Rows from expert 58 of block 4, named by matrix and row number. Rows with one number belong to one neuron. Each number is 500 + 25 x the weight over the matrix's rms, rounded and kept within 0 to 999. All counts start at 0. Numbers have three digits each.
# up: expert up (model.blocks.4.mlp.up, 64x128x128), inputs 0-127
# down: expert down (model.blocks.4.mlp.down, 64x128x128, transposed), outputs 0-127
up.47:518510509492509476541509487524526508517517468523479506502480451483490498526532497488495506470509484497489479519516514496512482457512498496496542492479450522550515492493511481476511471473495502520501495504454512471502477546474531501469497501516502534509497508482488495466473496521488507492527509515490503496521471536496506488505517524524492501511470536469471512495477530472498531522497
down.47:490472492516493500500492470530521510509488484480511490512472503533495507526487512477505506476493510527515512518508497489479508524498485492515557494508505499497526532477502487540495501484495454499495474495475496503505472457471507503477494522520506482492498500505476517483477493485467496508500530472494523488495517512491472512487511478522497506458471506525504502508496447494505531495504
up.48:530510527509455492458517535510581493527496483505491493517490505482465509518546503490496489505502478538514524484538525489512486523492534498523486455551501437541499514479461526480479472478504472524534515490480555502511504518523479486506490530508501501531473507509510519478508494454558528521529554462483437512541532505534500488515536443472508469483484517478485508535488515496542533491541
down.48:524485502485526480462491539523538515520506486520505515487490448480470498508464523504505531464535488491507478531506486503494518483472516456471509498479483480468562541475503508475468462497498477562454484538513505473505473480515460491497495529506492522496486488525554552469506485526542460526481501505485510446525461471539483460542466517521513500505504508524483464517460486477516494508526
up.49:489491503433509487528486488506500538522477481529546481498546497519504500536511501488510520538549514530581460502512472619485499499514517488507466520559487525479477486513522526513525478539514515548534527445508482463536538440518534516463479505507439506536493542491500512481480504476509495518463497502541483539425534503514425512525546523505508528531494491521503514504498500406453499489463
down.49:531485525542503517466560495481478508500551438538532530518538524500516507485495449493509473518514585492514501529487513500492486491475475534489498468502496505491481523474475546517461519396463395499523566548468513481466478569460503469460500541413525430468534509483486494437521511513515507578504533500518510517460509531506528510481501485500536500483409515486516465564472525587511535518511
up.50:544447530560514527467469463486583512514488517478486525481463479449521515518502484495519481502503503497503551493500490517515524508494478473490471496520469520522581489487459491489441478477474527543426510530476564501555565419505466400433534515503516547512504516489479456507494485486546468467491504449487524481480563489558499513488516509487500447474511490541515470478518512479495455448499
down.50:510456542470498528502531476471557472537556532484482573495481467526529484535499553517455508503468571487516522507488562505480498542463543486555491474490488555477546451481519520537520483479494510511516460460526503507485479512514511495489561472512488508518482497494474530489546523498489490574464564519468505506493502449484490512471480502459464556469528506505486464498528490542488528518522
up.51:460471496504525534499468549488508495515508478508491503524504489527517474479487480507521545511470523507468489496491490501493491465490448469467477493529499503522498475522474553509520485520515443453501527483527493463472504470500483502494509489509495512454482470503487497508514487482524517532486519473474507447520529487472526537454511521555523502488527486520463489511533545483504529495514
down.51:506530461466518493461529499484481473477503461520536507505480506537505507489478517498565528488576519493469478465495528497537497444491489477476493550506496528515489471505525505499529491508506530499514510510522497531519481494518499479496501550472485517515586517518467488497491529496532489516548513486488530480539490482486509542504514507491502498483463479515550472530483513474543520528527
up.52:476471498524540467495443496471554516494523479512471525480435451477510516505480557469510487547466524454501464464521473467468478531503490437512537492425506476497464492494479477495513427478485475601500490440535471487486488504464503526491497476520411558481521465531423504539561471461440511471490467469554491588418514508539470471508563509511468490530516478497466509506495493419508511519490
down.52:477505484497490465509506529479513534514434481504553474479492504520444521505587544472537444470503518531540562501470458501487505446494572557532507538487494507482503570439425474506550602402452430474537515568471514495428498535524506502465532494471536489406539497482485538466534472493474529534435480476524536487458492552538449499500520493431424506536445469471552434498559488491516481491488
up.53:516445498488462507501520462528590480469525564526471557533530487510509485490522502431536534452500438511518546527492520460455486530534489451482521529459513498523524468470495519464475447498514479474512481447482485558529544557521454534427486548493559552453557528607539470505517484477516478479537476514529536486497495535496500562460513493495509484536532460488513541493520468470486555504497
down.53:549564527458489553526475533550458513512472541552527556473431497488487510497458511575465514609470525550501490515529539515464497467583510484445515508480476499484475499564520571535519500537477489407541482534553493477502539561518495447545503496490527452496588507428456548507490459407501535466490449509486477432499496463451539499457519503525498494514498525506473558505409538541483486459542
up.54:509520533460485494522472515505487441477496482497556512519557482497486516495492524480541523528497517493532492526520462547493480503500556507549472511516488480492498480489535489461478481486511499537507511498481545456495510462504515491460488519486515481537491525503501485553514492516468530487558489499568510525449498488502463487525548507517497509509531500500492485493502476467485540522516
down.54:503481467482475523495512518526509518480512486498465535493545471478503484503501483464529519446535490526541486514470478476500494491525468514478512497524472510482518521474479500472486485421533483484510501498490541497484484511494536486487461500514578452474482507449523509486513505512473507511455519541489469531489450515515500494520522488494505504530446528511477520477493461468487467514498
up.55:473485508479507482511495494509486490499498501496474503507478499485469508509471531505484520483486465508517469510501535519475463488492514493485495488533526491477483517465508507544487483501487493491545531447502468506468479491484556464536481491485510534455484480483489470487528524496503468482537480501479528510528477520500523525533493466525471523505506517503518504517537459464506493499484
down.55:493500522479495508492494499460520499505500505483496461514512513486537505576499489471516512527531471476501484487499518476504502507491455526513482474473500496507446504506489529508487494467474491486476548469467474472525507503469535484516488489482502485509508504498507539470499506529510519463497504519485499492472509499500509507495555471534533489468510480477507489539514495547500491487512
up.56:495486504471527492486493538505529535480496521508504504503495514498497549496525523520515485482502521510511504508483529508480451488509514493498485530494501509519536486474504496522504492495485484493497475478505557517516531516514499495494474525500499496535497511502511476511480523501519512501519484504513460520517525477518489506500500519470525494491515481483520487463485490505534531485468
down.56:456487497488468477469511512513521490528488458509510506485514524509494517504525492505535524470521489520480498507492479475540520524502535513487487506478508504498536500474480484516504513493495486533501461481497489469458494498514512467519507540471487504475489473506508497478503498482523508504513489473490525478518470518535524543505470476479500508534488507494532486505476499544512520507502
up.57:524527501510516496483451495545523516529480460521518523522504523519447509529510498546503490522493472514480490512487504471531444486502526463509488491498490521499501497500542505519544473492506518502538503480530491534530449521495513511474451511502549490566488496530485486528523499499488535517484531502488470487451506501531483537515526475496515475513475517531488523555484537444426485525485
down.57:486566464540459473453478467452474483462484467481524499527498522498465512464509488487524508480489502483454522510503457511521501496496524498467589516489543475473509496478489509526459471442507492473542511492470512487477481493529548499488503466481504477499551487465502478483491500581477522519490517491497523471523522494486496520525496507453532473498455505554545442440498489562519461497496
up.58:498491509481506542502477502495523504578492530491518522515527532517490518507516474536476476493493483532497525541482505490447489463490522488475476521488519498513500502484489528498508480489504458518516485493508527497505492515495488490525504513522494514526504488506526504493492481499522504504513513490495459509454491504526467494515480502505492466469495466455512509489521504472535473507509
down.58:523497532495496454484486520505507497501504482516502479503468515507483504501487500545549492472517516494521479509471488496506492504531508503482509520486517486489511486477501502527515484498454444487506514503547515497512488491490512470502502546494453518461490491492498492462507513520493525524505488485500500517529492505529496504508504464511559523520481466486524471480508497536487510495533
up.59:458511497472494488509508507482441521513524461539524450485471523523465491509556481496514459492523479509464496521557504487509517493477465460470486489508481473513468504494473524463528450566485455484559516497477476487525488478495549498511489588538497512576487483480478494493541499532480560514488473509499489597499486458443544489505498515498464482462485523502487483528495512500509523504465
down.59:523484521524488547527463550485517520521460519508485480491539513478477516528517480497512543534505518505536475499485537505472517510470519463483477490497519528516501493497503506449519394520479499466535510459479516541465470511487516490519468548530544427537487494505484492477495514516455536557521487528470502509437500480502500536480505474481540485505459514523466491448452517511468524500507
up.60:504457438515510541505522523503524495492520543462547518534531471470554533479496465473529522480537516489523539518519562538475495534529446509490528519526483551512552510482513456497507502484531455467512488464454531498513532519491471514470504511492492524505562515545520473460544474498567499491526513511521537475478476519439520459461537517440514515458473490473484455488405507478513514475548
down.60:533487511464494474480489509518417490509486461534493454527463544540571515495552495507495469517510476570480445523497455472517380504524515497518535468530465498503522466521516471510542478469479491495487534485475464507480474533483524498487587455491478508475477482467501491491437505478547508524475539491486478511492501511535494499448497504497518482570578454524500506500514492507477503470521
up.61:478472518511494497486509479469497526481482513488488512526514484494498465471519498499528490517462519464489476473518515478505517481468471503475481467510481475512482478531486535494485478492499500500515504538462471542496486514479480499510488508500521537491468501518519485500503521503472495492483559488510502518488502474513510482521515524527505504502520522504481479517517523495523509473478
down.61:518495494509486486493514507491482470518529461486516526503544475532498527484505475535462521500502477526462512449488510511511499502507508508483469484515503500511515515495467460481514480442486503516480501507470561477498496509489498537513476516496513532540505521498478469487496487529489475524531504488499507474474539510490493511525522493469496502506488500522520497487514483477505495500509
up.62:475518482534493499549500493488516509514481429468512531519511499515508513537489501517482465517491487482501508511519504463484489508514501489489457472538525506508484528476513546499535441533477459505518496551490473491504458493499472518447519482502506520507472499483486491497527488520532478510507453498518485502519505469501484489488504533510521470488461494502451495520528522459504482466486
down.62:503494498504517484472458544499470466515504503513480486504476490514515501471469449478567509488492510491521475470476468529507522515500456536515518499508520510489524432455502531513501497516495489533517468510501500516451509489499490473483540458514494455484519533480511469511545515512494479533512515506520522464484476499490484543502479462509490495465456527554490523522470482497482466519543
up.63:486489518530522492481495473501481474490514522540490553494521479494486503515502546450512524490494517485528501534482511524477495476551506513483502524523519504475496505492504484499518510473499482515483499481538501491473492496511502482459509537506531522504472505528530532508487513487461502486543503493471489533468501524517497470480503533530512506493515512513517483495524464444524491460483
down.63:484517473486468520488486504509488458506535492494497478483526487514509522505512500494516513490462501475526527508496496466504476475493519520483497497527519521545504516510453502514518524448495427520484513504475471486484475490492502509495505518488500522467482509434462537457515471523510493503501507495491509472457495522515515478503498501549508485482457538491504482486484498483524512502499
up.64:484444524549486502481514492502485553521494577505487543455537521512512483482526511452516560527484426473471467514475584444442479518540499515529465486496525515468493443439537474490501527485498479468500482496502495504535514438482500558487511564472460579464513457510529487473458509493536524493491443514526500473477518507530503541518432498492468514590535540444524497489448497487552521512491
down.64:461485480489477482540457530530544479505532493500473536514496477516529501500481532517490424484488395499501521497522442509489498508483494490529488517512509474520501523469524542482469553510505468430505529511530504463507481572468518509489478486442461513471514512526505471483460512515600508442537448488501524440516507505490495510532535484502458491449513548434498495521475479517535481499525
up.65:539497511444487538522520515503542561534495484521508511506512523490477483483493509467477514474476500500482530527498535487505509508534490480479535491489487500493474511478509505496488478529541515479491460509496503514492513498488493483436457542469489532507508536469477517537531489492483468518547517572524462551472539518502491529520488506511525491514533467507528496526540513495524546541532
down.65:475533459515527508544483493569491525477523456460503520544471502512501475513480504485472475490478512477515504479519499506483521501568491487546511476502505523567524510539504516521493463499531487487521515525476503527524522457518461508489476541470503483508508514508489485503509513513491497486457538505519485498484503488457533477494481468497488541511444522449505502549523497490543464474512
up.66:497489520476511485513512506485534482518500504514500513479501467509495504510532481489501496509493502505488531510528507513526534470531513545493509516493517523502521491498512554496495472511498507514469497507505508529514462512498478505520500494518524512491508495475478502525502526530463489497501484494527507506536500490487495531505496506500516479487480493477486509516475490494481511474508
down.66:491502497490501516474514501531480518527530499465483507480532505507462492482483509485503534507490505509482508458505485471510501511508488510509509521503486477493537492467496514491485499505517496471528479510490523505476499483523499514495501524502515503490483507527490509493493532508463500508506505516514499486475495488474518531522493507485493548498501531519491513524481497484507488478528
up.67:522492481536506488495475497521521510475528527512453485496478508489487563518528505521479488488524550507533482492492477526469488513534465511543478490504516473513517484516515511510507494448482491446523472458525499488527501498486510514509500491500537539527459522505508482505506534503491515487471467447502500509539468506484526501473443513521538526513518522497554474517535483515511517497500
down.67:483495503505498493473506511503527497517501494471525529496493529509511502517490471485509509494489518495484491500474510456490490506498494479488504506517490509507482509546524480506537507478505504519515515470518544506483450512518498512508522440527524492467494491528509500508481464529470485518502502503426497469464454487525479530448525494534502478499498500487511470513508516472495492488462
up.68:487516529495503512508500521531500503511504490503478501521477500520482477513488507490548539483493470477504494483500457513515471502488491494524484486510525541523493527493468530484508493546490482446487468494510498536501496475503526500501452516512541503493500499520521489486545480506512514518513516521524496525487535504492454512514471511499559484489497485524518516466492517504501500516496
down.68:500516444459515509471523485463480513503505491521475481494507498506472507477512483510492499480509479501497462480508497512520515497504478543474502493505503484513525457508470493514496513536490489566494508501474501520496478500508477480506483547469518494489530511491471481510463550494482523528498517494517501494510518491490500550514520490502501497505468460505534497528493508486526507508517
up.69:486516499518491481468522526503496510528518467483460517517501539520506463530490501484533516514510498524506502476509527517462535509473547481503499487557495489500433540463505455509483479494488483473491520490525501500466524523517555432500498491483498499506499500521524554490522500490539465483514452491517514516507523490479509516514473457529509490503550506517518472496525519481496433509476
down.69:534569578480527459501514492471537476528493491526497516500526530462494503561547551444493503512517493465538503537484477489498464525533499500487494510502477523506473470507505499481466519458494457488499548499457527476557485454465572505514524505482539520507492486538538562505482531501473558465497521529459465488502498479531507475461488442508528491526476501440520503520537485490489525511467
up.70:539526497519514445478496496478551533527482474513505512516491460479526484520531484482545476498518493470480486490498515508487505512509514523507500500536534480508489531484470518488520493550493476444528481478496545545524484481538490498510448476473486469483499498490496490544495496471501474521526432549469486521507523481517517504586503532438474483522529533496493496490525476488559498467506
down.70:503507469515525537523532485491477496468509552516503510514521468491535461494491506504514531486517469502498478472525482476486462444513525513473500521476526515514504507514515483472494499548545525560456496517488530544523505449491525478516450541489502507529500518491496489509474493472518472512484480508506513439488477521527545478545507490460529500491448519515493484495510506483511485521503
up.71:508537537492529508512516494505491486475510503542489487510525489498496544505490482493518506480525553487495497475476491518536528512535467461508456444504483519531501492483492494469517480522539456475499527475511472483497494486534459507561469502507528489513516491502536483480484498470513492508486518524500481504507495508506521490479542506488528531503530477509501533495522492507516485526472
down.71:507530513495491478476441501476503500511487498542492477506506515516471475470518497508527463474535529478480500442500484505555473507477503485475508525520519547465511489495461500519501480464464509533491488502469520508504530491517500508521522477510486508510504522462493479514446516497567502531546527497514496509477516503548514516528509478500508481499469461534514471496518495466514482538523
up.72:518485504535497481450480523496505504478480512504488490501481461466462501489477538493526466519526466528509532490493563533505461474505463457476520515504499448496483501511523459492502455474498462499532506476503464524489522469505458494513514503474485492523481529489484475473512499461498516554504523511489513485500503489505511538488503527451498499512518504493542500469525496497534506536513
down.72:509521505495508497458493501488473487528468521527502562510537504492473482490504487498490486473486503518470532510504470516495535522533480498504497509482475546501494555489502470514492457477544522519487534511497528538501479423478506506524500518496483514490559486532513445497477478487526510519503517519479536461494492523549500497519506474439521474441477467497512503498544511503529502483490
up.73:503530535477487524493497485484549521546488537500495469445531502523460491538499487481518513533472483472483528541538452509503519511517525485485466467518522530531487491421462517497474523496509485490508511448505536498483520457449491521486480525525502510467500502571482467486530522487502455535466500485487540500494533509537495540486446492514487474486489545520476520533491508522509513489508
down.73:507510510520507500509519528475565509514493495504471453502476488486466481517491515531483521524495483486476483472515568468491546484466499493498473504469481506478521487499511513494504514542497501478487496462482528472474518525489491531505500470527486490523512512555523532548467532509459514506526474498501484496502499459461532524493524490531522516516514524482485496481522491451527496521524
up.74:562494512479500511474582514517555521534523490499530511498477508500504503449488531507482495473510493439503502497479533527517487503538495513518503475546525494466474522505518488443512499537487450469545508507478515565496527541453497515544493490511477472555550499501449443446491494491486464499490490482511470504514516486428529497518507502481433530561492492502538508537510481487515557530480
down.74:450481498511473503486539472535467485467463546461489487511442488456504487499515497493510518527503508539494537500544479494521492529460469534524523503492551475552481522529479496438440450533505442486453514500470488532509514495477483520548467510500509492551476539462500456507508488464521502470498489490489492487513460474535493482519483499517564490491535477480517534488474500528518491469480
up.75:549471496506512534501478495457537499487485489491519469510495493475504465510536482475500495504517506501501519485535491534484449520503509510467498504521501496521454531506510464524511497475484462504508447519482508534485519556557492503482517515493529526509491493514502527489467455478483461546472467486502513476492472479490482508555523525539419495528519513522484481526523500502534476520529
down.75:482482517490522513506512506519477495500508544556509483514494486474481469489503481545501489520507535477486463486515516450495551505539492511504517494487474471493452536527482523507494502505542498535475491562511518511492530466458534477500483498525512528494508462498482475465532496477511511486494491463497559460519453505516494462559481514508507492477539539493494536455536486476509513528558
up.76:484490499505531475520503523477490478473490484544516437464449501496491469530519531555530558495479480449481516509528488484494504512488493541536520510550442500503514462500520524519509577517501503497550491431513489454444445459493512515503489486479476484495507466498557484506507520530510535448505467488499466551430505511554485465526505501526512481492514454551491475488533455460523480485477
down.76:495489517487492528554524488472525509514462530470447469479475533519444505493491502560462493498511469532466471472468501507504476505509562482513512511482466501476467500533519532471498545546494517518444485492480504517511497502517470541494486510483510531533478500489526497524487516480491490485494443517449499495550540479525537449505490512460515511555550456506513487481523495496488501475451
up.77:483500515489520473533524549504427512528516509491499471492469503486478538541537526559519488543478487497479455444569491491498484493501507473529513515536518495503466491462452527570505537503510497490499492542571516460481470465494533434515523457494494485544456511449497500489507509614500533500498521484472489544472451559499517453511495514429503493473459491496492480561507488474472479497465
down.77:555464517516509531532496531482436534489510531528511487520446474504518505517491500508472474540497508482522533498483518510506509512466470485525457492493518531533474524494503521530505469525525479507548536513536473498481575491463464485555524507542496470486501505445497520506547500455503465486490489484517520514497491490528508478495482522532508508491507496482478529492508512498486508501475
up.78:502539491527529532487494504513562495481511498485495515539488513520504532446520491481505453502489507528490531513473478492498483483493504466502485485494512550511495472471456506508458474503484486495512484447495519472485516487526472481500519497520511476506458477557514549466509496500473542492481466469503488499472512515474496544522496507514516493478495525452507499475496506514505554497500
down.78:491470506464488460511549503518520508505502493512445468498467470517476520482509514514484541461453548526440489487490503515525552509488535480480509473508508512477463490484508514468502486483505471539502471494514527544522449513514486469521507508493436523469472538519506493533428515473470521474503506497481497507516488487525492538481524481526519459518474474473489449496505531492466499536534
up.79:494523466501484465493447497509501511482470502481511482512535480499509488485502523514498463509514517477490517516532503479504481484474466478507518506453523485488484521498497546539466470468495497515529512454531494500469479497468512467503468513514528496524509481485461519536501503513517522510522524516476513561512498506499500494523533485507479484511493490520480531509505495508528493486493
down.79:493479517462504515516483518482533478506502476511536475514512457486525512530523503486516519489521476491477485510488504489474512460523507519523493465515470473473510514489493480474511466489515520445498529451503480527503480536530511481478449495485507445480484528522465506516488429514505519491450499509509474514465495507502493483537511523499514493503483509511536478484497457505481507486517
up.80:482501485508485497523493534489517477495505497481498505495525490538474523522526498493496509498519507475516532499509496503502488500497487523526492481486522513492516507489489507479512475499505504497509461477480493513521495510505489495507494490460516518532488480478473498509520498536500518526499509545508518524500540504501486509480508507497524492523518469488493487450522508505505494519482
down.80:490503500456492478477464526506474512531462495493501494484550506534475491486501488481496506490503482515508492516476458498510546492501495546514483496522494501508494531476489478465513487513518504508509522492510552511509476487497515517510513491481519469460468525504476519482526514500522502519520558509469516527492480511468508539479464510472503506529459466506495512505487468499514477473516
up.81:494486482511556490519510459479486512511491464486499501503504517530485515523494475510504533514499484474510518513535486482520494496493504512495491537493505515513506533504516500486509530521493455493486497514510485486539519490490482511520483522510491550545509487489462506489513514520507494491483476489537520539513517474476491458508509483502502509502522526501483479479497496478544478499526
down.81:479521506473478495546496528521494479507523499501486538469534506488474517490530473503529519493530491517500476484494490531508520486472495527478471459520505492534525526516490491503513505520493478481481476437481497476487470470524509490479477499516503483480481489497463473498467525504484488518491506508502472498465480485480466492503498498459530508528456486515484516497471484490506523505486
up.82:517497501473497531529488473475486530504450464490514559453473500512511506515466498483506489514463526459538514502489503468511496522496481512490507535501517499556509516481530506502503476531498490505525493474481445535498516519532542505469525530502515479500466510537458478498525472508464493530530484507489483527494516455471527517540464470510485524532488512496497512493485493514508499502481
down.82:507487490482526500518524496540485501490483531515449476478461496486513499519497534450522513481502533539539487488534493532487521472544523525520482508485534480518482502502495515532460491555497522502492487485499491529512497498473500493475485465486499504528509500494508465506505485495458496505502489551521473469497502508510498510512509483516489497479482517510486528529473488460508477480500
up.83:505499503524517488517495463513485463507500505463536508516501491475506453486499493489515504523525502498510489473489504509507498498518507520493498526521503522511477497500526543502501497505512460533513510493480483506527494473526509491501499495527504505498452495491509498501501520518537487483506468500511547511467486502485514513502494529521541517519525500474492513474527490482517488520508
down.83:492482502483474516484509506512479485493489518511456473527518491528469523486512511472491475515500515518504486476485511483511513468515481485504491499512496462503516485466468501506515465472465495500486490506490529523502507516511480518491489508471540534504491478494497501477502517533510506490491532498523499472455506477515480564500500488476489468511475495503503499512489510486537492510480
up.84:472493509492549491542489538476474544522509477511514510490513499478536482509496474480509498499498558491530479509523526508480494463494507528488539538490516511526517474520488508469497518471444453475510478528458488533516533533464468500473502525513461517478467476519492523503511472478509489535493493527541544508478485513478492514474524519473458486489507522542536512526481546496487477490469
down.84:457496503503480507504531477537463482512501481491508515470454507520526512465530483476497516513501565482509482542483533485512534528502504494471522504474501552497516507513512538496483471528518490514501462543530485513466448495486504476479517528510481499498487493545491478517504497515481498488503532483512492509522513508493479486488457519504554526470496479545502522514504561519482517501469
up.85:461497516486517484518481531478502522488489535494488511497529516501501506509483518504494493503493515507506464539517550503518507487548440483498494469492467506512532505524498503499508476497495471561493489449506537521503495497496477518489489522514509496494495453492497499500495526532523506489522497468492485501484466499478505499517517444526486499510510508514509499516525446505508568520480
down.85:455482468525497527493485534524520454536523471480518514417493522488514507501509512461507510513528481514473479475492505509505489479515548480469501493480485484460532489498462500484512501521474487511512489493508509479488459510527528501454494491549486508527526508520514508473476475490533502523483497459549522526489502508512527506471488516514520477461504480474477513477489500516522532465476
up.86:507483485529492499481493481474522537520493507465528510515512469510496486488489516490471537513508526503508496491507492506500436485512517484491482511503493511496514477516510481532489487494498487475493487496517481513508496503490481469515476542526495500513484513506483497496517485507489487465510500515478519532502498516478499524478495510511508488510500496478460485460493494473525493526527
down.86:480525468498507513484456477496483481474511514491495511501540481493488484466529476475496471454502518493496497485476496495504539500481486492466520522487499481460517549489492501505534535462528497502482508465502473481480492504536476502496480511463525493525507556505495517495491485496528506489506505506514479470504494495504496536497468507463494508485495486503504520504495507471531518487494
up.87:497479526486519468508504501484484478524495491516486504518504537500530499516518485464507497497486474508522506492490521523529474527498510498516506489486508512468498506444545542519479497508507478495501488479520468502481489506525475520483466472473525516501487534504484507501499483502507510479481523499551495493476504511515498512483493492518561478532561497528499512484477479487507501477506
down.87:482519499492505507453522470496450522502534477476538505475549512513494462511499479481524525512495501450484472540516491469524482502528475505508501492541483521466474542471479507500528511493515497495475482509504470483481499513514484513515527517456478514489527469523479482496519490527534501461528513549506492488482501504467491515481506510510468537451433484510508507542476480478535488522512
up.88:512516543519486471522531497500501506497486505496500507548479509472509460476491514508494524528553510457519510486514521491499497485525509481498496515487519470518483461508478459459533513476500499524508525537489478514469525512524485523490530532523487503458508521503495530487488507503519525481491501514487525487497529511496503529522471491488519529473538493493467495526461536528487542523509
down.88:486486491490497513516467486503496469468502467501494485508508510465507468492533544488495497502499521518526507559527482509534482509530468481477525532508475528480512475494492458512523489421503479517493470465494487524495505493521547518462506508488504531473493505512504501491499507489565505489498495508490507501551518510494485466522506479502518491501474503486483462518505508455499507498518
up.89:528486503503521492508471482482494508535476488492497475507507516508510504512517537479490516524500501500500504464495516504496544514513507523474495512481484525501495481519464489491475502493538508500521500499491516533503509498518465511488484538531506511527506521487527535480491488490528531481520512533505517529516516490500499517487518507486519479499508508479489541492491508527508472477539
down.89:523495533466486490476498493542478500498502513464489519517487501520491532486497504504495464510474491492504542501529486493488519523515498537498520469517499509537513516490518476485477498494484503501496517488483517508547487495493499489514492560499524553498494508509505493461489460485529488524520505513502530422494516491520487527469487524470492530521495497529507516492463475478495508526528
up.90:481489516532507501497491518490470477495519535497511513477487470470505477497519535521559470495479492458507506459526501524488511522527501507528449497487504466530525477486509503535497483508529458499500482525479486472507476544516515482496502508483496531493509529486500477504468485491508519505503535483492491487493517526525470522535530475522487498532450511499494469524489499464500510491524
down.90:527497489488515502526498511522496509493496527502495492504539477476508533480478532522469523480451531483499492541517499480506453487480488513503514525495477489474504514494509496534517498475472487535537481479510499510507534515515524496516526465496509477469485494454489443461517520500463485525533503499506481498470482538472506498529460511517510501478529542512529460494506489527484520507511
up.91:507529516527467472517455519491464518504541481490502477525529477502528471518439525511474522458448511471484487502506450524491515508505438482502515513520501513536495448532448550494474480517472492520511516503514501509515518538487478494508474481483524471495495494488459466484501478513537474508531471476508497485564500484492531512536464526509535557465547497508524472529481466515529502488510
down.91:497497502511489459483541499517503488518521515488493531502503523473517509484512444454489515452507496492464484463554498487531523488555501487495504460511484462482477471502482511496470506536481509524494459532523512526527480509493517477471510476500511537524513487529528479465502497503585536468488526492501521518459483492476510505461556462502486479505518467523509497520482514482472507473539
up.92:528437456445463527416506477510680534458502561516560450450516450464525518494441457451482478408536410470488546553560536469542478551543490464498480463588472498552520528406543436461399529497528445450571442403392591565507627491452494478369520583468540564466567485611489396444569494370543445504554505480519542478446548519474492497522442484422449488464543494541541459426514451496497499494464
down.92:429439458581518497467517402425595487473565440468462447498612477563559487486511502381522489436563429431533474446486481537498525497480482499506493519586483497515499462459502463488513499487517523555464510495394514553462392458490504514408500540511491479491452461595546419495491530630514476501483538504521515549448481510505499540474451492456466498468465529525530444496511484513539484502461
up.93:499506557519519531467514506506513490487469476522530539466492509480501478519488530474466485490513481490511466503497531541489527502503535527506502520510509498485503490499500508527474473499507524526470502493510495510478481500541500520520499537532510523526513495495513487516498490497544499487532503514508507502481500497515519512510507539474503480511497466515521507536525490479507497505504
down.93:494490466504534512467510484531488493507533484488485506498528508481530512494491507468496486476500514473480512492479489499510477503479480503490531509496504469517520520463510515497513479489511487529512516540528491506499490509492532513455501525504516510479488520483472472453494523515479474532517470498475502485503491519509541523467502519501467527490459536468548505513497535519508489498505
up.94:521515507516500518453497483521500459512493528477459554530512509489456503487498530463458506463528525476532494487490510460523510487503518443505534491474536482497464470502463504530506504473499486490507521516519510528506500507522510528484493512488509497505501496511501537476485509450518501504514513501528515472509493498518513473467522492478502481502537502457501537528507537508508548507498
down.94:517500478504527480474484485530545525525504426519545537548493541501536528502489486527509531491473503473499466519505500549523488506503470500526519501510544461514469530495525515492471466481471525484518546515505453487528489504512516510506509537507502498492487541510482492470488476514550472477473498526498456480489513495484491476497481484522502472472492491468486520468472526475472509540527
up.95:512543503533509509458476514529480501452473517492474528492499504543474495515466516447497503493503509469528517545492502532531487480471518506467511502479516486476506504542484478472458496516477517500480495472462526523495516561460519460521513504511511526483477500505457480492494504484480496497518523503490495494517511508483504536543483490524519531508493508510509490521478516526495472530525
down.95:465517509470498501476478488495526476498532523507478500431496534505495500517475486480496514516505536519516493507496467518524533524537463517545510540488521544494474536511491506477488505544489504495499517484500496534530508479553510482506499514474510469450533495518499488487482493554482492483477507492481503523519497521507483483536527505538496511498542544528506523494511517470490522476487
up.96:542488500534511459500479514491512508492531484535510474444481478553501492520482505483524475529569523505473546508544481474496519491534495504512548507448492531479514454537471485467541519534486478471519491439514522501487504542495520475559503531500500539532510471521535540484514498490448485488532513468536541517470491489497483539474517516495446499501473511507520489548506506499463486495504
down.96:485475506491518524507464502499530545494448528489532489459483478491489497492517516504462524548467510533508492503509507532477496478483509461500543523540511487486474510557511473497494518532491498462512504491499502512514513437529500512495486506514478525499494560522464530502507489521447503453487500477505447457535501521488532532499466499476524484475528518512514500494513511519453509517492
up.97:491477483495490499467497476537505557474505600470488508493498516554511501481448528488520458438532507420482545501487472471489460525558471502493450483552483516501509491472515446465492509496462451431508519433528499513457486496454499559551476478477520557502571467573511479478464485530538470496515446491506513440501487513497517537499523498502471547517520503491504496457499546494494515484519
down.97:469555465530527472485437513487530471490513497490508422522544534546514511486492489529543494517507519578494487459427547520515446484478488472444513529559493441501465511479543462510479484501510517573495569510476499509500539514492530532500473431492476516475416523511488521468496481522485488473542473431485458512508518506496513598475519478530487501494516550536499528486477540491465510512447
up.98:538514530501482493519506501529496491505474456515499479507468500473523498481532523496501508488527497485512505553543517494518469511495520496476514526512486478523459529489493505501508469480493519501520509501501501495504492513529465500481485539502506489501495513478540503526496471487512499467489505480502508489508500473498475477509485499547523496501527495500461518519490500510510511511490
down.98:505491487496458510477529502518498493522508465500504489517496515523519485496494484469489532473487516474520500482505491478521522494502509496538541528493458505504520517473475523488504487506484481510504483508435478561538476491523518520453489480507525507488535499512505487512458502487521540491502532513482511467532517472523523467494475505519509512493479516521477495496464471478520505509510
up.99:476487503486483490461481503503527528490468577508516480459542462532502535459503501487517554517579349475534520510521555526488462516518487498503428490505494501531512469439517482488482516489516437453526484482517503492505484416510510503522531529429527581470489493511510511514502529501576487506535479496542527496495520499505543548570382521443496512496518522518502490429487505508503500521534
down.99:461513480481505485483508498438498444468540458503496522485560512521476483498534461493436443528490373540445534428544475474500568526501448480488480490527511509481499512443495440508451455538474528556544485492550504476521478513506462523470493532458443537430506517498550546521420499475576543482511468509527511525433519529509484526484535520438516495439488546452514493524456504465517475499528